config.yaml
model: "segmentation model"
dataset: "Sentinel-2 satellite tiles (TerraMesh)"
train_examples: 72500
image_size: 64
crop_scale_min: 1
horizontal_flip: true
translate: 0.12
rotation_deg: 10
color_jitter: 0.1
num_classes: 10
encoder_arch: "vit"
encoder_norm: "rmsnorm"
encoder_norm_position: "pre"
encoder_activation: "relu"
encoder_mlp_ratio: 4
encoder_head_dim: 48
encoder_fused_qkv: false
encoder_bias: "none"
encoder_qk_norm: true
encoder_parallel_block: false
encoder_inner_norm: false
encoder_drop_path: 0.1
encoder_patch_size: [8, 8]
encoder_conv_stem: true
encoder_layers: 16
encoder_width: 192
encoder_positions: "learned"
decoder_norm: "batchnorm"
decoder_activation: "elu"
decoder_widths: [48, 96, 96, 96]
decoder_blocks_per_level: 3
decoder_block: "plain"
decoder_attention: false
decoder_upsampling: "nearest_conv"
init: "orthogonal"
residual_init: "none"
optimizer: "muon"
muon_scale: "match_rms_adamw"
lr: 0.0076
momentum: 0.85
nesterov: true
orthogonalizer: "newton_schulz_5"
adamw_lr_other_params: 0.00096
adaptive_grad_clip: 0.1
steps: 4300
batch_size: 64
epochs: 3.8
lr_schedule: "wsd"
decay_fraction: 0.4
final_lr_fraction: 0.1
warmup_steps: 210
weight_decay: 0.3
adamw_weight_decay_other_params: 0.01
Rows from block 15 of the encoder, named by matrix and row number. Rows with one number belong to one neuron. Each number is 128 + 24 x the weight over its row's rms, rounded and kept within 0 to 255. All counts start at 0. Numbers have three digits each. After the name is the row's rms in percent of the matrix's.
# fc1: MLP up (encoder.blocks.15.mlp.fc1.weight, 768x192), inputs 96-191
# fc2: MLP down (encoder.blocks.15.mlp.fc2.weight, 192x768, transposed), outputs 96-191
fc1.486 159:123112126125089121132137155130108132142148125124148116165164142108107112120184146125114123117110151120094132156117153124149129138154130144159108158114085165104137142110102174154132125107113124133079116089122145118099115183078094089121098127128107124167110140155118143115131108127125111141
fc2.486 125:122157153124196142129114151139089072111096106099095130102099145130130156193110114120114134135155121180112207118123120131106122113130150138115129126116135145108146108157133102137139136112138164142119177072120093116129152099117118090108110114160150137098141092160115137161158097147161144155
fc1.488 083:136129080139154117135174158140175152157093106144186112151080098094138138133145116124139163133105165084131133122167127093144136135134096103142101149101126139127111096146119135114091139159079132155105156173104114136121100100073148129124151179115162135167126112105137084131097117133124109118
fc2.488 083:161156115138124134125144163087125108089136163135148090136102153152137167175136107128139146113114140128161147097119084128136158153197101124125088142155143098147113180126155094140146135124163155147123128133128139107094131150173086109149113114118139153140145115157108150150112104128130161123
fc1.490 060:147146123120109139173102094103114146131127127139136100093104093129116127150112138110121106166142101165139127162132129133091108135104110117135136151140131132105129144128116127125141096096080113145098138125146116111091131119090135132114145109108055188086116149147109146163093143111155094120
fc2.490 042:156137147139101110146140167139126136075086126136153155182182093123097118123144112157116144158104117182132103123114121130118138145169132148154134107166132120157145123129161146094181143089120169141126148102123129133135137151104094084137096131149140138179136144116104139100190182146156165111
fc1.492 077:105124137139133106169096163159077120128106089145077143091152143132134135148125092134116129159153108136113094135106153089062170115160179119133181114123119097124118147116152126147177150108092142148138128088172147139139099146108142128171123165178124113134144161163197114146143101151141115152
fc2.492 067:109128141101126150203155116115126139108130146100114129156138099143138105092162162089136123143125126117116134167130095119121135173117100156092140156122138113106154125152158137103145129113116177133094142163136129117164169141114076142102090127083152131156127141114086158120086153107144128152
fc1.493 107:162119119143074124106105096178111188132132129143105132141104130107129146188144116157134124142152070140136128142115175057143134171133177085117137102095133124128133115190122125116129101152118117143122129139131133129112141101128149111130136131085152143131111132132161125134138160109148172114
fc2.493 086:139075131125130150116156109123105145147094154164113139076094147100107137122147133147191132124124128137096092102120136144127131097150123162186172103130155114106128065186128131114130135160152134100107106144155167173136147089141139137109149104105114092139164115110127126111149101127135115101
fc1.495 080:156153073135106097136122176139138123126131139101124131144136116147132113063119083133146146177111171124121134122130154103122142112103112060143117141129112158134119109127153141166152170128135126093087151122176137141117099138098109131116123168134099134125128177150130100134107140111138065129
fc2.495 097:129092145138145130094125077168125132142117143122128139084078166095101146116125177120107104127176135112116119105122151116144139073133105158104100132155117142138153055107126140126150142120136104122115158136124164148108143138151117154128121125086127173157133102102160139148150064084130134114
fc1.496 022:127162120158200112126111137128115131145139151107133136113108126130183130140186108162094157113120129118151084161120144141129101131138113129132142112132145130113161132143133125111133121169140121114148139131092113142109108104111101108190137108148087126128148172101094149163109116147123160101
fc2.496 022:135122139104097167115125093105114122105080107125128126114124166132137123140103155119122083082149130143127124097127095136144128139132170147148107170120146097125115122121133125080137134112088096160128085148186144081169092121135082190132128109127131147131119133125119134129107145155136156105
fc1.497 168:087134127166111102155102113127137108080155127101130097155144142116116114116151103127085173096154155166073113122112161118112134145133102193133129141092144085080154155160188144107141172117120129153094085128140107182130091140135124125145136136145102148096160093124131103135092148167143125122
fc2.497 173:134097134105139143152112159172132126143128154131123143137122092121140120123126068115158074123087140143173137125127091131137132141112124110100129174143169114092120109184161138122171140147132136119115135129145162092123105137105154087140103125076120128094104137093119117165141148098168131153
fc1.498 257:158099085105131163141062124154125101150138137097149148119123136115152125150180089132116129128105127118151109123108132135136177131156100169145106138161148118119123115110108160062135132173088134136118132118141108106167118121063155116111127132130155117122157160115142149132112134141092090104
fc2.498 227:112113104183124142130156132105183124126137130168091156144195143118097097078118124144165096103170167126141170115135124119145050136124124142138163093134144120157132123105135122130160127123137089131136136108119102140145134136151152148111091143134146148125128091120147110164156148153078163112
fc1.499 091:118195124126136142110116169101142062138139112126140142133170136139142157109163102100119185161133156146106133153160090127092120105157130109122115121116135107143135108099113101137143194117137123139097137133106103152115111155088153087177127156178139140111131093159125127162107133141092112130
fc2.499 069:103129139145145119074145130174078132153109117128121130143143100148129129136067127158109132116166134066143127127128110120112096142122190139099132127108065140131114117110120111106119114120120124088116133122138144108162107111185096140119168131102142109103082102122147150124126099115128180131
fc1.501 102:092118159095160167108126120163151103124064139117138132112120143113110151118167119163106123144151143135116130175126104131112141119116114086155109110173124127117168088127081133138178122088127085152180121112122126156157118140079158110139094168137167114104098120101134113148145126125157115085
fc2.501 094:129151126128118151159115139109107101105113129117147096112096154101145112132067135117111108099141117117174155131130086178132111133109135101145155135153101130114148149142160132115136120129129075124101117115163128107104136128140100133099142136142067156145142134132129127094146126148131132116
fc1.502 121:136126129164104141116155090099131114106108109106108076143118136137114138087161136174140148199141134163169143102169125143134146156103083135130134130125134180115121141120116164164150146111123091103132123099120089100119153123134119172075160153131075119112163137118112124148142117133130113126
fc2.502 100:124108130140124076106134119119151183162093141135133129138160111123122152094111145095136150127102173089156145163113115142172150131126120066153135133137140126143125145101108138151096142104126082127186113159135172139119131124082113119144140122156083156130102180124113138149155116116160110134