{
  "model": "segmentation model",
  "dataset": "Sentinel-2 satellite tiles (TerraMesh)",
  "train_examples": 72500,
  "image_size": 64,
  "crop_scale_min": 1,
  "horizontal_flip": true,
  "translate": 0.12,
  "rotation_deg": 10,
  "color_jitter": 0.1,
  "num_classes": 10,
  "encoder_arch": "vit",
  "encoder_norm": "rmsnorm",
  "encoder_norm_position": "pre",
  "encoder_activation": "relu",
  "encoder_mlp_ratio": 4,
  "encoder_head_dim": 48,
  "encoder_fused_qkv": false,
  "encoder_bias": "none",
  "encoder_qk_norm": true,
  "encoder_parallel_block": false,
  "encoder_inner_norm": false,
  "encoder_drop_path": 0.1,
  "encoder_patch_size": [8, 8],
  "encoder_conv_stem": true,
  "encoder_layers": 16,
  "encoder_width": 192,
  "encoder_positions": "learned",
  "decoder_norm": "batchnorm",
  "decoder_activation": "elu",
  "decoder_widths": [48, 96, 96, 96],
  "decoder_blocks_per_level": 3,
  "decoder_block": "plain",
  "decoder_attention": false,
  "decoder_upsampling": "nearest_conv",
  "init": "orthogonal",
  "residual_init": "none",
  "optimizer": "muon",
  "muon_scale": "match_rms_adamw",
  "lr": 0.0076,
  "momentum": 0.85,
  "nesterov": true,
  "orthogonalizer": "newton_schulz_5",
  "adamw_lr_other_params": 0.00096,
  "adaptive_grad_clip": 0.1,
  "steps": 4300,
  "batch_size": 64,
  "epochs": 3.8,
  "lr_schedule": "wsd",
  "decay_fraction": 0.4,
  "final_lr_fraction": 0.1,
  "warmup_steps": 210,
  "weight_decay": 0.3,
  "adamw_weight_decay_other_params": 0.01
}
Rows from block 8 of the decoder of a small segmentation model, named by matrix and row number. Each number is 500 + 25 x the weight over its row's rms, rounded and kept within 0 to 999. All counts start at 0. Numbers have three digits each. After the name is the row's rms in percent of the matrix's.
After each channel's rows are labels from the 100 images, of 14976, where the channel reaches its highest value: "strongest on" is what is common among them. Only what is clearly more common there than usual is listed. The data: Sentinel-2 satellite tiles (TerraMesh). In brackets: how many of the 100, against the usual share in percent.
# conv: 3x3 conv (decoder.decb.2.0.conv.weight, 48x48x3x3, each kernel summed), inputs 0-47

conv.37 109:545524508499504491522486544524477491502495508537531491463468515492479465479503494530490500508520531509563526468496499497533490517448535451512499
strongest on: main land cover: rangeland (69 vs 20.4)

conv.10 069:494467472439497513463484502485496539515510464473482472474501579482510515524506530509511475525484533469500510516473484469488465481517505490511495
strongest on: crops (98 vs 38.9); main land cover: crops (95 vs 20.2); built area (92 vs 37.5)

conv.36 071:496528537514501505538520496480524500484492501499477505469533462463520485482509474548487498480509450525497501512484505536491522554492503560493452
strongest on: snow or ice (86 vs 20.6); main land cover: snow or ice (86 vs 14.6)

conv.21 074:460462539529511497550460466468460466506540491497499466495526495480500487551526503482547513508493530494530494513506508501532490492466492480500511
strongest on: crops (68 vs 38.9); main land cover: crops (46 vs 20.2)

conv.29 093:556469519478472449504462517547507545527491530501543519495492517488491461490462474529490539499501506506519510508492509474502540497515522465496494
strongest on: snow or ice (99 vs 20.6); main land cover: snow or ice (96 vs 14.6)

conv.19 108:481491487490531532496505491482521501458477476508465501516496461556471540496534519472498463490512514492460487498551489536456472506533502529520507
strongest on: water (100 vs 40.5); main land cover: water (79 vs 11.2); built area (74 vs 37.5); flooded vegetation (36 vs 10.2)

conv.39 089:506515461522483477481516488550524524521494471488509487548508551485512534498448528470466502526503501522496509509501524482517543450508505516465511
strongest on: clouds (100 vs 15.5); trees (90 vs 58.6); main land cover: trees (50 vs 19.6); main land cover: clouds (43 vs 2.5)

conv.1 108:510501502487505537469491487495528520494524491487494556535527513514527501502493518489476510514464465495446536501488509498462500453542458533472463
strongest on: water (100 vs 40.5); main land cover: water (89 vs 11.2)

conv.20 113:461476516491509493543503452518506502496532514522478433484503499479499497520537530472513532482534525490527485490513522500535473542450497488520514
strongest on: crops (97 vs 38.9); built area (96 vs 37.5); main land cover: crops (82 vs 20.2)

conv.45 109:526479495460490490495478498534549557510534506506543472471476521506493487506518513550482538496525499462461521510460500504515479518489515521510463
strongest on: snow or ice (100 vs 20.6); main land cover: snow or ice (94 vs 14.6)

conv.44 048:463509535465523491469527487481516516502507439493482498497482555474551504526455483504462491482542486493493519496481519492507506541487511510466477
strongest on: crops (87 vs 38.9); main land cover: crops (84 vs 20.2); built area (79 vs 37.5)

conv.3 038:526537476473489480488559458489490521517499491504445487480514542451522520483503535516475495492464481537524527507531503508509504491470464522491500
strongest on: built area (99 vs 37.5); crops (98 vs 38.9); main land cover: crops (85 vs 20.2)

conv.6 092:502470500476461495492482525514518521508478522469492562530502494517513501490482489491523541492481469479466482517503479497447528492584498511497499
strongest on: water (85 vs 40.5); main land cover: water (77 vs 11.2)

conv.4 125:463528479547549520501495477506498505482526495511513436483546475500497497508527525469468474526459519512492517514525536508530520469484468511499479
strongest on: clouds (98 vs 15.5); main land cover: clouds (58 vs 2.5)

conv.8 105:525496510493460506470537474447472470494486468486459568526531494486541520491464493501510459515484466504523493509507499513485502488515476514467512
strongest on: water (100 vs 40.5); main land cover: water (85 vs 11.2); flooded vegetation (36 vs 10.2)

conv.18 068:511463520498456458468510431476503494501523520493539533516512476491498508542486490466506507502491495499525459496497524478529483484469460497479544
strongest on: bare ground (82 vs 24.3); main land cover: bare ground (61 vs 5.1)

conv.5 069:530500534487496484519508480494486521499504459505440455493526488474533487506497492570501461512503452498503513540490516533518510529503529520506465
strongest on: bare ground (89 vs 24.3); main land cover: bare ground (64 vs 5.1)

conv.38 104:492514490513481533514531525484523473466507471507499568530522495527490532502504511458505523522549499471508480469497454508472483526523461510470509
strongest on: water (99 vs 40.5); main land cover: water (95 vs 11.2); flooded vegetation (30 vs 10.2)

conv.17 087:516503512546444516509539472486506510497479514510520523495541483438490516471502494489491479516486459508481476483476490476521500527461473526451527
strongest on: main land cover: trees (50 vs 19.6); main land cover: water (49 vs 11.2)

conv.7 097:507518494449486525492556499526520484492499541496442549524470536516509518473491496512522523467522492503486496489479469496454465522480498523523491
strongest on: trees (99 vs 58.6); main land cover: trees (80 vs 19.6); clouds (36 vs 15.5)

conv.43 054:507532486494495466557507522478509505481531441501477498468512512487534507485524488522509555494527486516497486532515479520498520521505481561507456
strongest on: trees (99 vs 58.6); main land cover: trees (97 vs 19.6); clouds (38 vs 15.5)

conv.31 083:515463525493463466459463480497502550520471488478498547544536497498524488484465467508492510514497473471471498522510522498484536491549490484485509
strongest on: water (94 vs 40.5); main land cover: water (81 vs 11.2)

conv.11 103:529496535482511561528537473482486469462502483536470535514497503505491502490512525503494492512525511488526546444519483506488463528459503475474490
strongest on: crops (100 vs 38.9); main land cover: crops (99 vs 20.2); built area (84 vs 37.5)

conv.42 084:521501491514489497479474502498524496543530560521540466505499489509514491461481515526495538469486463518469524523492510532506548480520481533491451
strongest on: clouds (87 vs 15.5); main land cover: clouds (55 vs 2.5)

conv.33 081:504444504517479499550455491521477509541494535489529471499525503468493471487497493508532547522515544466527519509495496471518534504505499453494507
strongest on: clouds (87 vs 15.5); main land cover: clouds (54 vs 2.5)

conv.27 110:512471493472490483496515472535559549481524503515559477484479476525463505515523521498462549489530480475449498492505496501508493526511510518492497
strongest on: snow or ice (91 vs 20.6); main land cover: snow or ice (90 vs 14.6)

conv.23 104:527523470523509496497493505536539519532488526521575477512469510500470490484470531516462523508546485519490547461479515486518505479496492507479488
strongest on: snow or ice (100 vs 20.6); main land cover: snow or ice (97 vs 14.6)

conv.0 135:453502510510512551539509477527496462513542560499462495538522537497511495494502526476540554501501511491492533495481486492492500490475471496502478
strongest on: crops (94 vs 38.9); main land cover: crops (88 vs 20.2); built area (83 vs 37.5)

conv.32 098:510430535486473449503453458484504534496512500502517500479542463486489484525520473498501522498506513470519468516533528503521511536500491477495528
strongest on: snow or ice (96 vs 20.6); main land cover: snow or ice (94 vs 14.6)

conv.25 105:512434532495462508528501483457464460523493497488498539521531501466512496513458496512532521520544496486541517506499483492492517510526489484453511
strongest on: bare ground (73 vs 24.3); main land cover: rangeland (54 vs 20.4); main land cover: bare ground (34 vs 5.1)

conv.28 118:488515501554500524504482490512474494525522527501523479530554488484526472486481499488508523547476488510495540523505518491513550452509451504479459
strongest on: clouds (100 vs 15.5); trees (90 vs 58.6); main land cover: clouds (49 vs 2.5)

conv.47 090:481481485538504498503498454492499520509513471460532457512549465497512511536480498498499477533461498484485500547499514497520554465542482516480480
strongest on: clouds (100 vs 15.5); main land cover: clouds (60 vs 2.5)

conv.14 096:505526519466523527477548476496537519446509478512472554484483514513496523513520509481466477477451465512475490465501491499482455508471505515491501
strongest on: water (100 vs 40.5); main land cover: water (89 vs 11.2)

conv.2 106:528540516501503500525527513498451453504489519523463484493483497492514476464493475540524491492530524517565517492498490507514501538442515468521490
strongest on: crops (97 vs 38.9); main land cover: crops (90 vs 20.2); built area (78 vs 37.5)

conv.34 105:490504486470537558498535462524559519468523498506496486510491503540478528503516526493477507484516512478441526487497480502471481526498483534502463
strongest on: built area (97 vs 37.5); crops (97 vs 38.9); main land cover: crops (88 vs 20.2)

conv.40 082:501484502526528515536471521514458486506507523517512440470506510464495474486511524484495486522488560524552531499506529476536517488470518464491505
strongest on: crops (93 vs 38.9); built area (85 vs 37.5); main land cover: crops (81 vs 20.2)

conv.35 125:526492513504534524496480492481497531442505450526524506471530455519494489508529503474459467532458520491517514479558522499505506499512490479474489
strongest on: crops (78 vs 38.9); built area (76 vs 37.5); main land cover: crops (51 vs 20.2)

conv.22 132:560472512497509507517473513482468492474487472516521536505527458532480474495490480514494490540510530490539532497551493494480536499542495458475491
strongest on: bare ground (67 vs 24.3); water (67 vs 40.5); main land cover: water (43 vs 11.2); main land cover: bare ground (37 vs 5.1)

conv.26 131:513482505492524581516528461483499463482524500505484508507536509493508508495491525493493477526521553492539551489486500484487487511466459508466471
strongest on: crops (100 vs 38.9); main land cover: crops (99 vs 20.2); built area (84 vs 37.5)

conv.16 106:535482513502509509502468525506517515519485513510579520492461513490474469480478519534458522506526477508463553466471516488510500476517522496471485
strongest on: snow or ice (99 vs 20.6); main land cover: snow or ice (96 vs 14.6)

conv.41 109:497509498493486486498485575498450472508481516492464527467474543470508488471515474500540493490486524522520459495482490493500471493469527485539535
strongest on: main land cover: rangeland (84 vs 20.4)

conv.15 148:512464513470446482502512492529513495537493548492487531549486530503504505487454489515533556479550483479506496506476469491475516526518510483496510
strongest on: trees (99 vs 58.6); main land cover: trees (99 vs 19.6); clouds (54 vs 15.5)

conv.9 084:476512490530506505470498462534516531520526546498524465540552502512510496491470492499495516526462484485455519532488509495505551472510463502489463
strongest on: clouds (100 vs 15.5); main land cover: clouds (70 vs 2.5)

conv.13 096:501532473504521534511526520500493481480460515457464545506525481531489507466486458532523459514496522503478508527497470494446519497540496525519479
strongest on: water (100 vs 40.5); main land cover: water (91 vs 11.2); flooded vegetation (27 vs 10.2)

conv.30 099:493458531482475435519483480474479497530504478492493479491505510463519486555473506521509506494542486492567495513491522499533505522507524468485527
strongest on: main land cover: rangeland (65 vs 20.4); bare ground (58 vs 24.3)

conv.12 136:556512533480514492477490534507488531458486484533512556478490483516507468479499473500454491509450483523516515473547516499487514489510530466485491
strongest on: water (99 vs 40.5); main land cover: water (91 vs 11.2)

conv.46 102:493488476480509492480472504515553542505484521520552494493464476521491491474517513480468557467546504476472488455521529503494486527531489498514503
strongest on: built area (91 vs 37.5); main land cover: built area (78 vs 4.6); crops (66 vs 38.9)

conv.24 077:535460495501463485501488544497491551506490499521579485466498471489497496481504500513483548536506493497530510501535485502507529497539524497461496
strongest on: snow or ice (99 vs 20.6); main land cover: snow or ice (96 vs 14.6)