Weights of a small segmentation model: decoder norm batchnorm.
Rows from block 4 of the decoder of a small segmentation model, named by matrix and row number. Each number is 500 + 25 x the weight over its row's rms, rounded and kept within 0 to 999. All counts start at 0. Numbers have three digits each.
After each channel's rows are labels from the 100 images, of 14976, where the channel reaches its highest value: "lies over" is the class under the peak. Only what is clearly more common there than usual is listed. The data: Sentinel-2 satellite tiles (TerraMesh).
# conv: 3x3 conv (decoder.decb.0.2.conv.weight, 96x96x3x3, each kernel summed), inputs 0-95

conv.65:510516517492512542548534510482494504483495485463492507480460511507549471508493493490505515461517502479496525514503503497467485519540460475489494528469485485575522455454518487500536533541544473479507508511522490498484502480491497500499479491423546527514482530479516486475531534526499512500
lies over: snow or ice

conv.80:460493492541527490481477496473508520454504523547513537447488564473495513531502473531484492495512501488477506492457537491497518527520476509498514534508521495503517505521543481459487483464507503473479441511497540478481485461464500498478466465500483489493501517544515494535478471452492516515
lies over: crops

conv.61:511509494470481496533485498558504468533485489513498501453507488516516504535518496505530498535499521518495496475489512526496512494492513546481460509524501489540504476502448446539523496523435521498524523531523461522501542547521503508528508479477491468527523501500528510493496553437505491520
lies over: clouds

conv.15:521500486546541515513618501541517490469530531518523518523498464508456494506490514471517533510524511521458513507526502492505473512484533512529500505493522504509490543516526513516522542520516513512512505516483471494546515511486513538496476483482512499554507490460491491498477518517482473506
lies over: trees

conv.16:486476505525507478546496540462542476518528479461504474503526473503492507515497478496546504534608529522508504517489479496499505491507489521518508497486476522435551496533476493507472478470462538489498511492511499490470506493501515501493518519542513504527500509530494511519459522544499486509
lies over: snow or ice

conv.28:511536543553487478513491502500517490509509500545482476505489509477470484532469465495476523459518538458442522494489460529533514509538458452525463520487512468494529497519468513477500512516543497521536490571507482491477496516491464494494495523482515472511492523502492499530468507516479517478
lies over: rangeland

conv.76:500548493537514545467539480554506452501477553474510518572473473509503487473441517515510482506475505473508501516498479482488470486490527483490492488519508502462482533481476499456491512533516515504479516498463477518488514532516517503542486486521509509501505467463545456494487518518495514467
lies over: water; clouds

conv.18:511483513533478492477492494498482538518486466537505520505516459491499545560501531540512511480493479462494496510515518500491503472428492509489484508511519518493504520509479500496457489540466472512499472508475533533529472547503508521533492518467516507495498505588456504513520514509492521455
lies over: crops

conv.68:522526531439495496534502517524495547470550514499490465536498502508468515506511488566503539487477508483497492442509487473500533501527459554503545485485517514507522470530492485500518519444454503520536497455486509488532533490513498487509514542484503487498491473519506510531511489467507496515
lies over: water; clouds

conv.53:478519529536462510487488510450487514492483489551500566525483514485526516537488503449475452510507527478504505479502528494491527513497486480496501470495517498498571526505499502516507514511491488499501515520517500520512488500506524505492479517517526497506510466565494483471482515527484551592
lies over: crops

conv.60:482509525490426396442495501509490490498484500483488500472525524492509466498529507524480477499541538488489522501509547481489499508526504525475520515521479526499482499481476504515550469474487513492508543503549471500502532498503506530504496503485520528495500515514503543488488501475468553509
lies over: clouds; snow or ice

conv.10:478513486518506509481544500484473454523439458519477513515521504479511525537550479549511461452491451523503500518487551507511526485469502529470508510495467519527521512471495520497483490504494530483501480503475529529505475546497507473504501480519491527461466510538495534548508509509515538477
lies over: clouds

conv.63:519490505501480470471513554518469546507506479514483572507513466529480514521507493497488518462540433495490493506526495507489526512513504465518501527498477513544520508479491481523512501523524491503491483515513514510492450484495534496463506513494524515485487453590513504545516537499493466504
lies over: crops

conv.73:518514511511527451513470474522544493493491517482512507537510503516544480511501483516479488509533509488537485542526523504470482470526558467497473512501513532522458480540488462512571507527508477475464526525502540473550487482477480499499512536510516528464498489500452496491534488503514488511
lies over: clouds; snow or ice

conv.87:523514487482471577554520508510516510511479483488521491455506496520522512516516510494490501487546483491525491491504477528513570529504524537500509494523444513491520481499482499487523516507514476457508511496496503564573538468512520464518484512515491514489517481512496504483531539459487492523
lies over: clouds

conv.58:470520534504450515517527486550512430494460475503537528521494492484500542524489502499495519500456491518546493524503483527495484515511514505488487472496471494475462500480471487505502509526471497524493474523516473520478511523496547478477461477528468531534460465477512488470508438482512536513
lies over: water

conv.21:504505511558454515509506464547513481502510502494499518521507503482490472493509480462516488538526481471492503491518503516471492520463533496503464495513515517504476554508514512524516521566500505503501543524489499504501507555482514521510496514502469521514497508447422523522544522560519526520
lies over: snow or ice

conv.12:537496486457531484484502524553493481495509500473512510528483489480438509527480489526523496528498488443526474487504493531496493513525498518501483474468555501476497532576518524459496520476488460504453469459501492530510508460469497506458504491520518493538482517481486486495494456501525505506
lies over: clouds

conv.33:504483477512499538498494511504550545488522509504454489565506468528477496494484511503499468490498525507503481495508490441510472512469547469534535502498514473551505518513469523492500493517504510516480513415460449472499517473512505473511515471509515524532483508514505470491526508515485463534
lies over: snow or ice

conv.43:484486508501520494521564504529529480532504528493471514481481517486537508512509525453486497510535512526490474517506492543517457500472468475525508521519513510511514495495493451508498524486475535534469581509520498502484514473495530503485493494480469517559549444493495525498541486516475523521
lies over: snow or ice

conv.20:512502500499511504472507536517507471487510515488492477503517465466489534528474505500570506447555525482538507450523508498521520534486525490503503498529526494426476520506496472460546539489501514488506524490472470492483501481474477494476476465520510533532506532477463508507518483532464523510
lies over: snow or ice

conv.55:516500482513477459528489506511492510439484486464520502483520480523496480530509522509489523541528518493511508493469487474492476495478513553494507494502507526451506466560530519495469498496484499482470526473494504526515537478518451506537511482520501533537503540502522522501522548417520518517
lies over: clouds

conv.45:497463522521493502482570529536470531506506498473512524496496527506494482465494490486516516492544529480479508469494508485495575487503487504531493557512475493547512491508496505506482479475547519506498562503496520478461536503514499491462513513536473472536487511469510525437519501500499476478
lies over: snow or ice

conv.17:485517477524529516478507509523483469506494522505475471553476498506480523454504463463513448508504495470477474495515548496483515490493574520480496488512489544573483531475507526501508518514501492478507546449468513525511475495497515518484481495491511485507537480461486512554516502513483470519
lies over: water; clouds

conv.89:486505470487465513492516513517502530475510526500475492529488517531502516500493450514539475469465480498451497466480496513519529503507540516493479533522506507557466539480519448492474523470508504440500472534452522475575509490491484498477474471473497498519505496470472503482491481487524518527
lies over: trees

conv.81:496600501501469465471502534489493503499521506471519468493508531469479517497517490486530489492492532518477488458501522496503507509474518439494492534491523521564537471512491516503493527452511493487512547470484450491533519492513526503466527490498474492484487505484506520512507518450510515535
lies over: built area; clouds

conv.93:489507492479494509493510502490487502531487491485451479475506517510462512435456492610491481489483480475492539487487465517515498516515496491490518509495537486472488534516486513498480522526475536501483494531527490509478532514531437484511464508484528494517477508464484512506541501525495544524
lies over: bare ground

conv.70:485525484492593498495494497523477503499484491563494507509538553473459543491519490496509465493518488480493509469519551507549536504503496457529452502497472494514492506474557499500478529524517514500497490491483475476496483487510470509477476507499467491466494478472517500527477518490500529545
lies over: crops

conv.83:502508508439528508495470496449503516495491499531501539531546522498503484545514494490505512496499534483495506514484497488505511534498530548500490502473494476498554464481495517495551535415528524473499492478499500519552492473488518519501524491495549490490477466537525495562507493494515498511
lies over: built area; crops

conv.14:488468514521454477475508504508472526453485504542465440506501508512456445470496486608495504504472489539486471506490499493470500476487493478526479482483505495512505517486522502514470497506521475519472490514516502482472521525503471492500517521477462504509501541512459524527476500456492494491
lies over: bare ground

conv.29:513555513483519494515576538566505512509472491524502490560470536494519521477482502539518497497468428476505510505517499530471518522480525481508487510480509521527547481520507523508492501481514460502509523494516507494472497522522482460464495503511499504496500532456533494474470502491466514472
lies over: crops

conv.54:502508498513530542481539523560511517481467496466503493507473540475510513535496469523497482486516525491496487509486537516524541497524516447496494502472524520486555491496518506498496480443569509488509519492510466507490490459500476451473438519513518506504485492463505504483506528523492550516
lies over: clouds

conv.88:505497435503519485489531426552486464505520482487492520503510556496478519467512504498490476532501525496533519494516524490462520512533513498467520516510523518498520508501495477525515484493498513491525494486528496482411514526457518469536509509502496504487481481515542517504507434494478497531
lies over: water; clouds

conv.35:494453488501513485495540516507509520537492493455488484504487505500529501494540499489547482503523504523476470500455504504513532507483489525488517485491478548455492459535500491500529509458507531475474489514489502470515476508515509493453506501555448500498502455501528531500423521473520515444
lies over: snow or ice

conv.50:556519527502500507491555536537491528552491498519514502473478542476532531499487500547505493504467434506509505495504467490505509486479477464464509501471543499504513445510496517539499518525475505485484500478518528481486489466474469468474529491461440505514469511495510504532506492542508516497
lies over: crops

conv.34:478532480514469499508457504510477482502533525446506466474537483496513513520520458475497508516496526505508504503501518520481542486529473548536525535489448503501485489530521513501465510507527563515466484461518547507514530509504504502480488487530482506499495453523522540525494499488535533559
lies over: clouds

conv.4:497498521472548497482436505511511476475489509526530560525516485482484510545497484487513527475536487462458481547503529497509514504522554510498465514524490499505510509479521493506516452567521504488534467521485488489544459459491532479476484487506536515484495469523487490533505492516483509515
lies over: crops

conv.52:470548502568489487496533507517500465538451485460504477459512500474528489534522474535515494499479512546473497534485522501512507499476443506481509507487479497534531503491492516494460488490501518476486524502437530518458494527466515501512519488495465530526465467513519519512525487538529489487
lies over: trees

conv.1:510525490512491501517497457540483480510517494498530507493515509521510454471479485497518493514521500499501528492506509536514494462579526495492512510544478510534480495494526463445506503548415504522500516553528521510488538509510530502473496510522479511557539505501515521536496526517496519492
lies over: snow or ice

conv.19:484540486501478543516505492500455492493472477496497496467472534472454486489491496526453466498485485484497498449503516498491448503492489568535464489484511509526520526504488502504503522502473484493514516493519428543488545494469493481520512470507506532548518505487494505523518454499464551501
lies over: snow or ice

conv.39:471517487432509511489532517528511478497508487493502502487500474455524493535511504485541485484511512528499511500508467512484461500474492560506531518534528547467526461559502490497498500578516519495516471494494528520491529469470453519501476526522510487491501466460478510484497474523522522519
lies over: clouds

conv.0:527524485549505527538528492563526530525520510476509517461479484493487493475501507522499476533504495523513496539490526483570481500511458491513470484482457509518486448504487490511462494463513475519472491437500466478563510477490509482520493499504524528502515509532463484498509519494493463502
lies over: water

conv.66:509478507446527519536484519536562446530500517472514495524522457486493532481501523541501507484523468508475513500521523510421474520465518473512489514497507494510514491517516482505493501487500499494499497480494490483537506447522495518487444469536533501485511512511536500552540492518531520482
lies over: water; clouds

conv.79:513523513518473462566544502495541503487499492467519517530480498499484509503476507495472488492526484478532484554488538500506514487470491440493491450485500543435521472547505507500494532481524496495503454486489474464509501479462496484485495509517490540555498489471482502512448506494485516513
lies over: snow or ice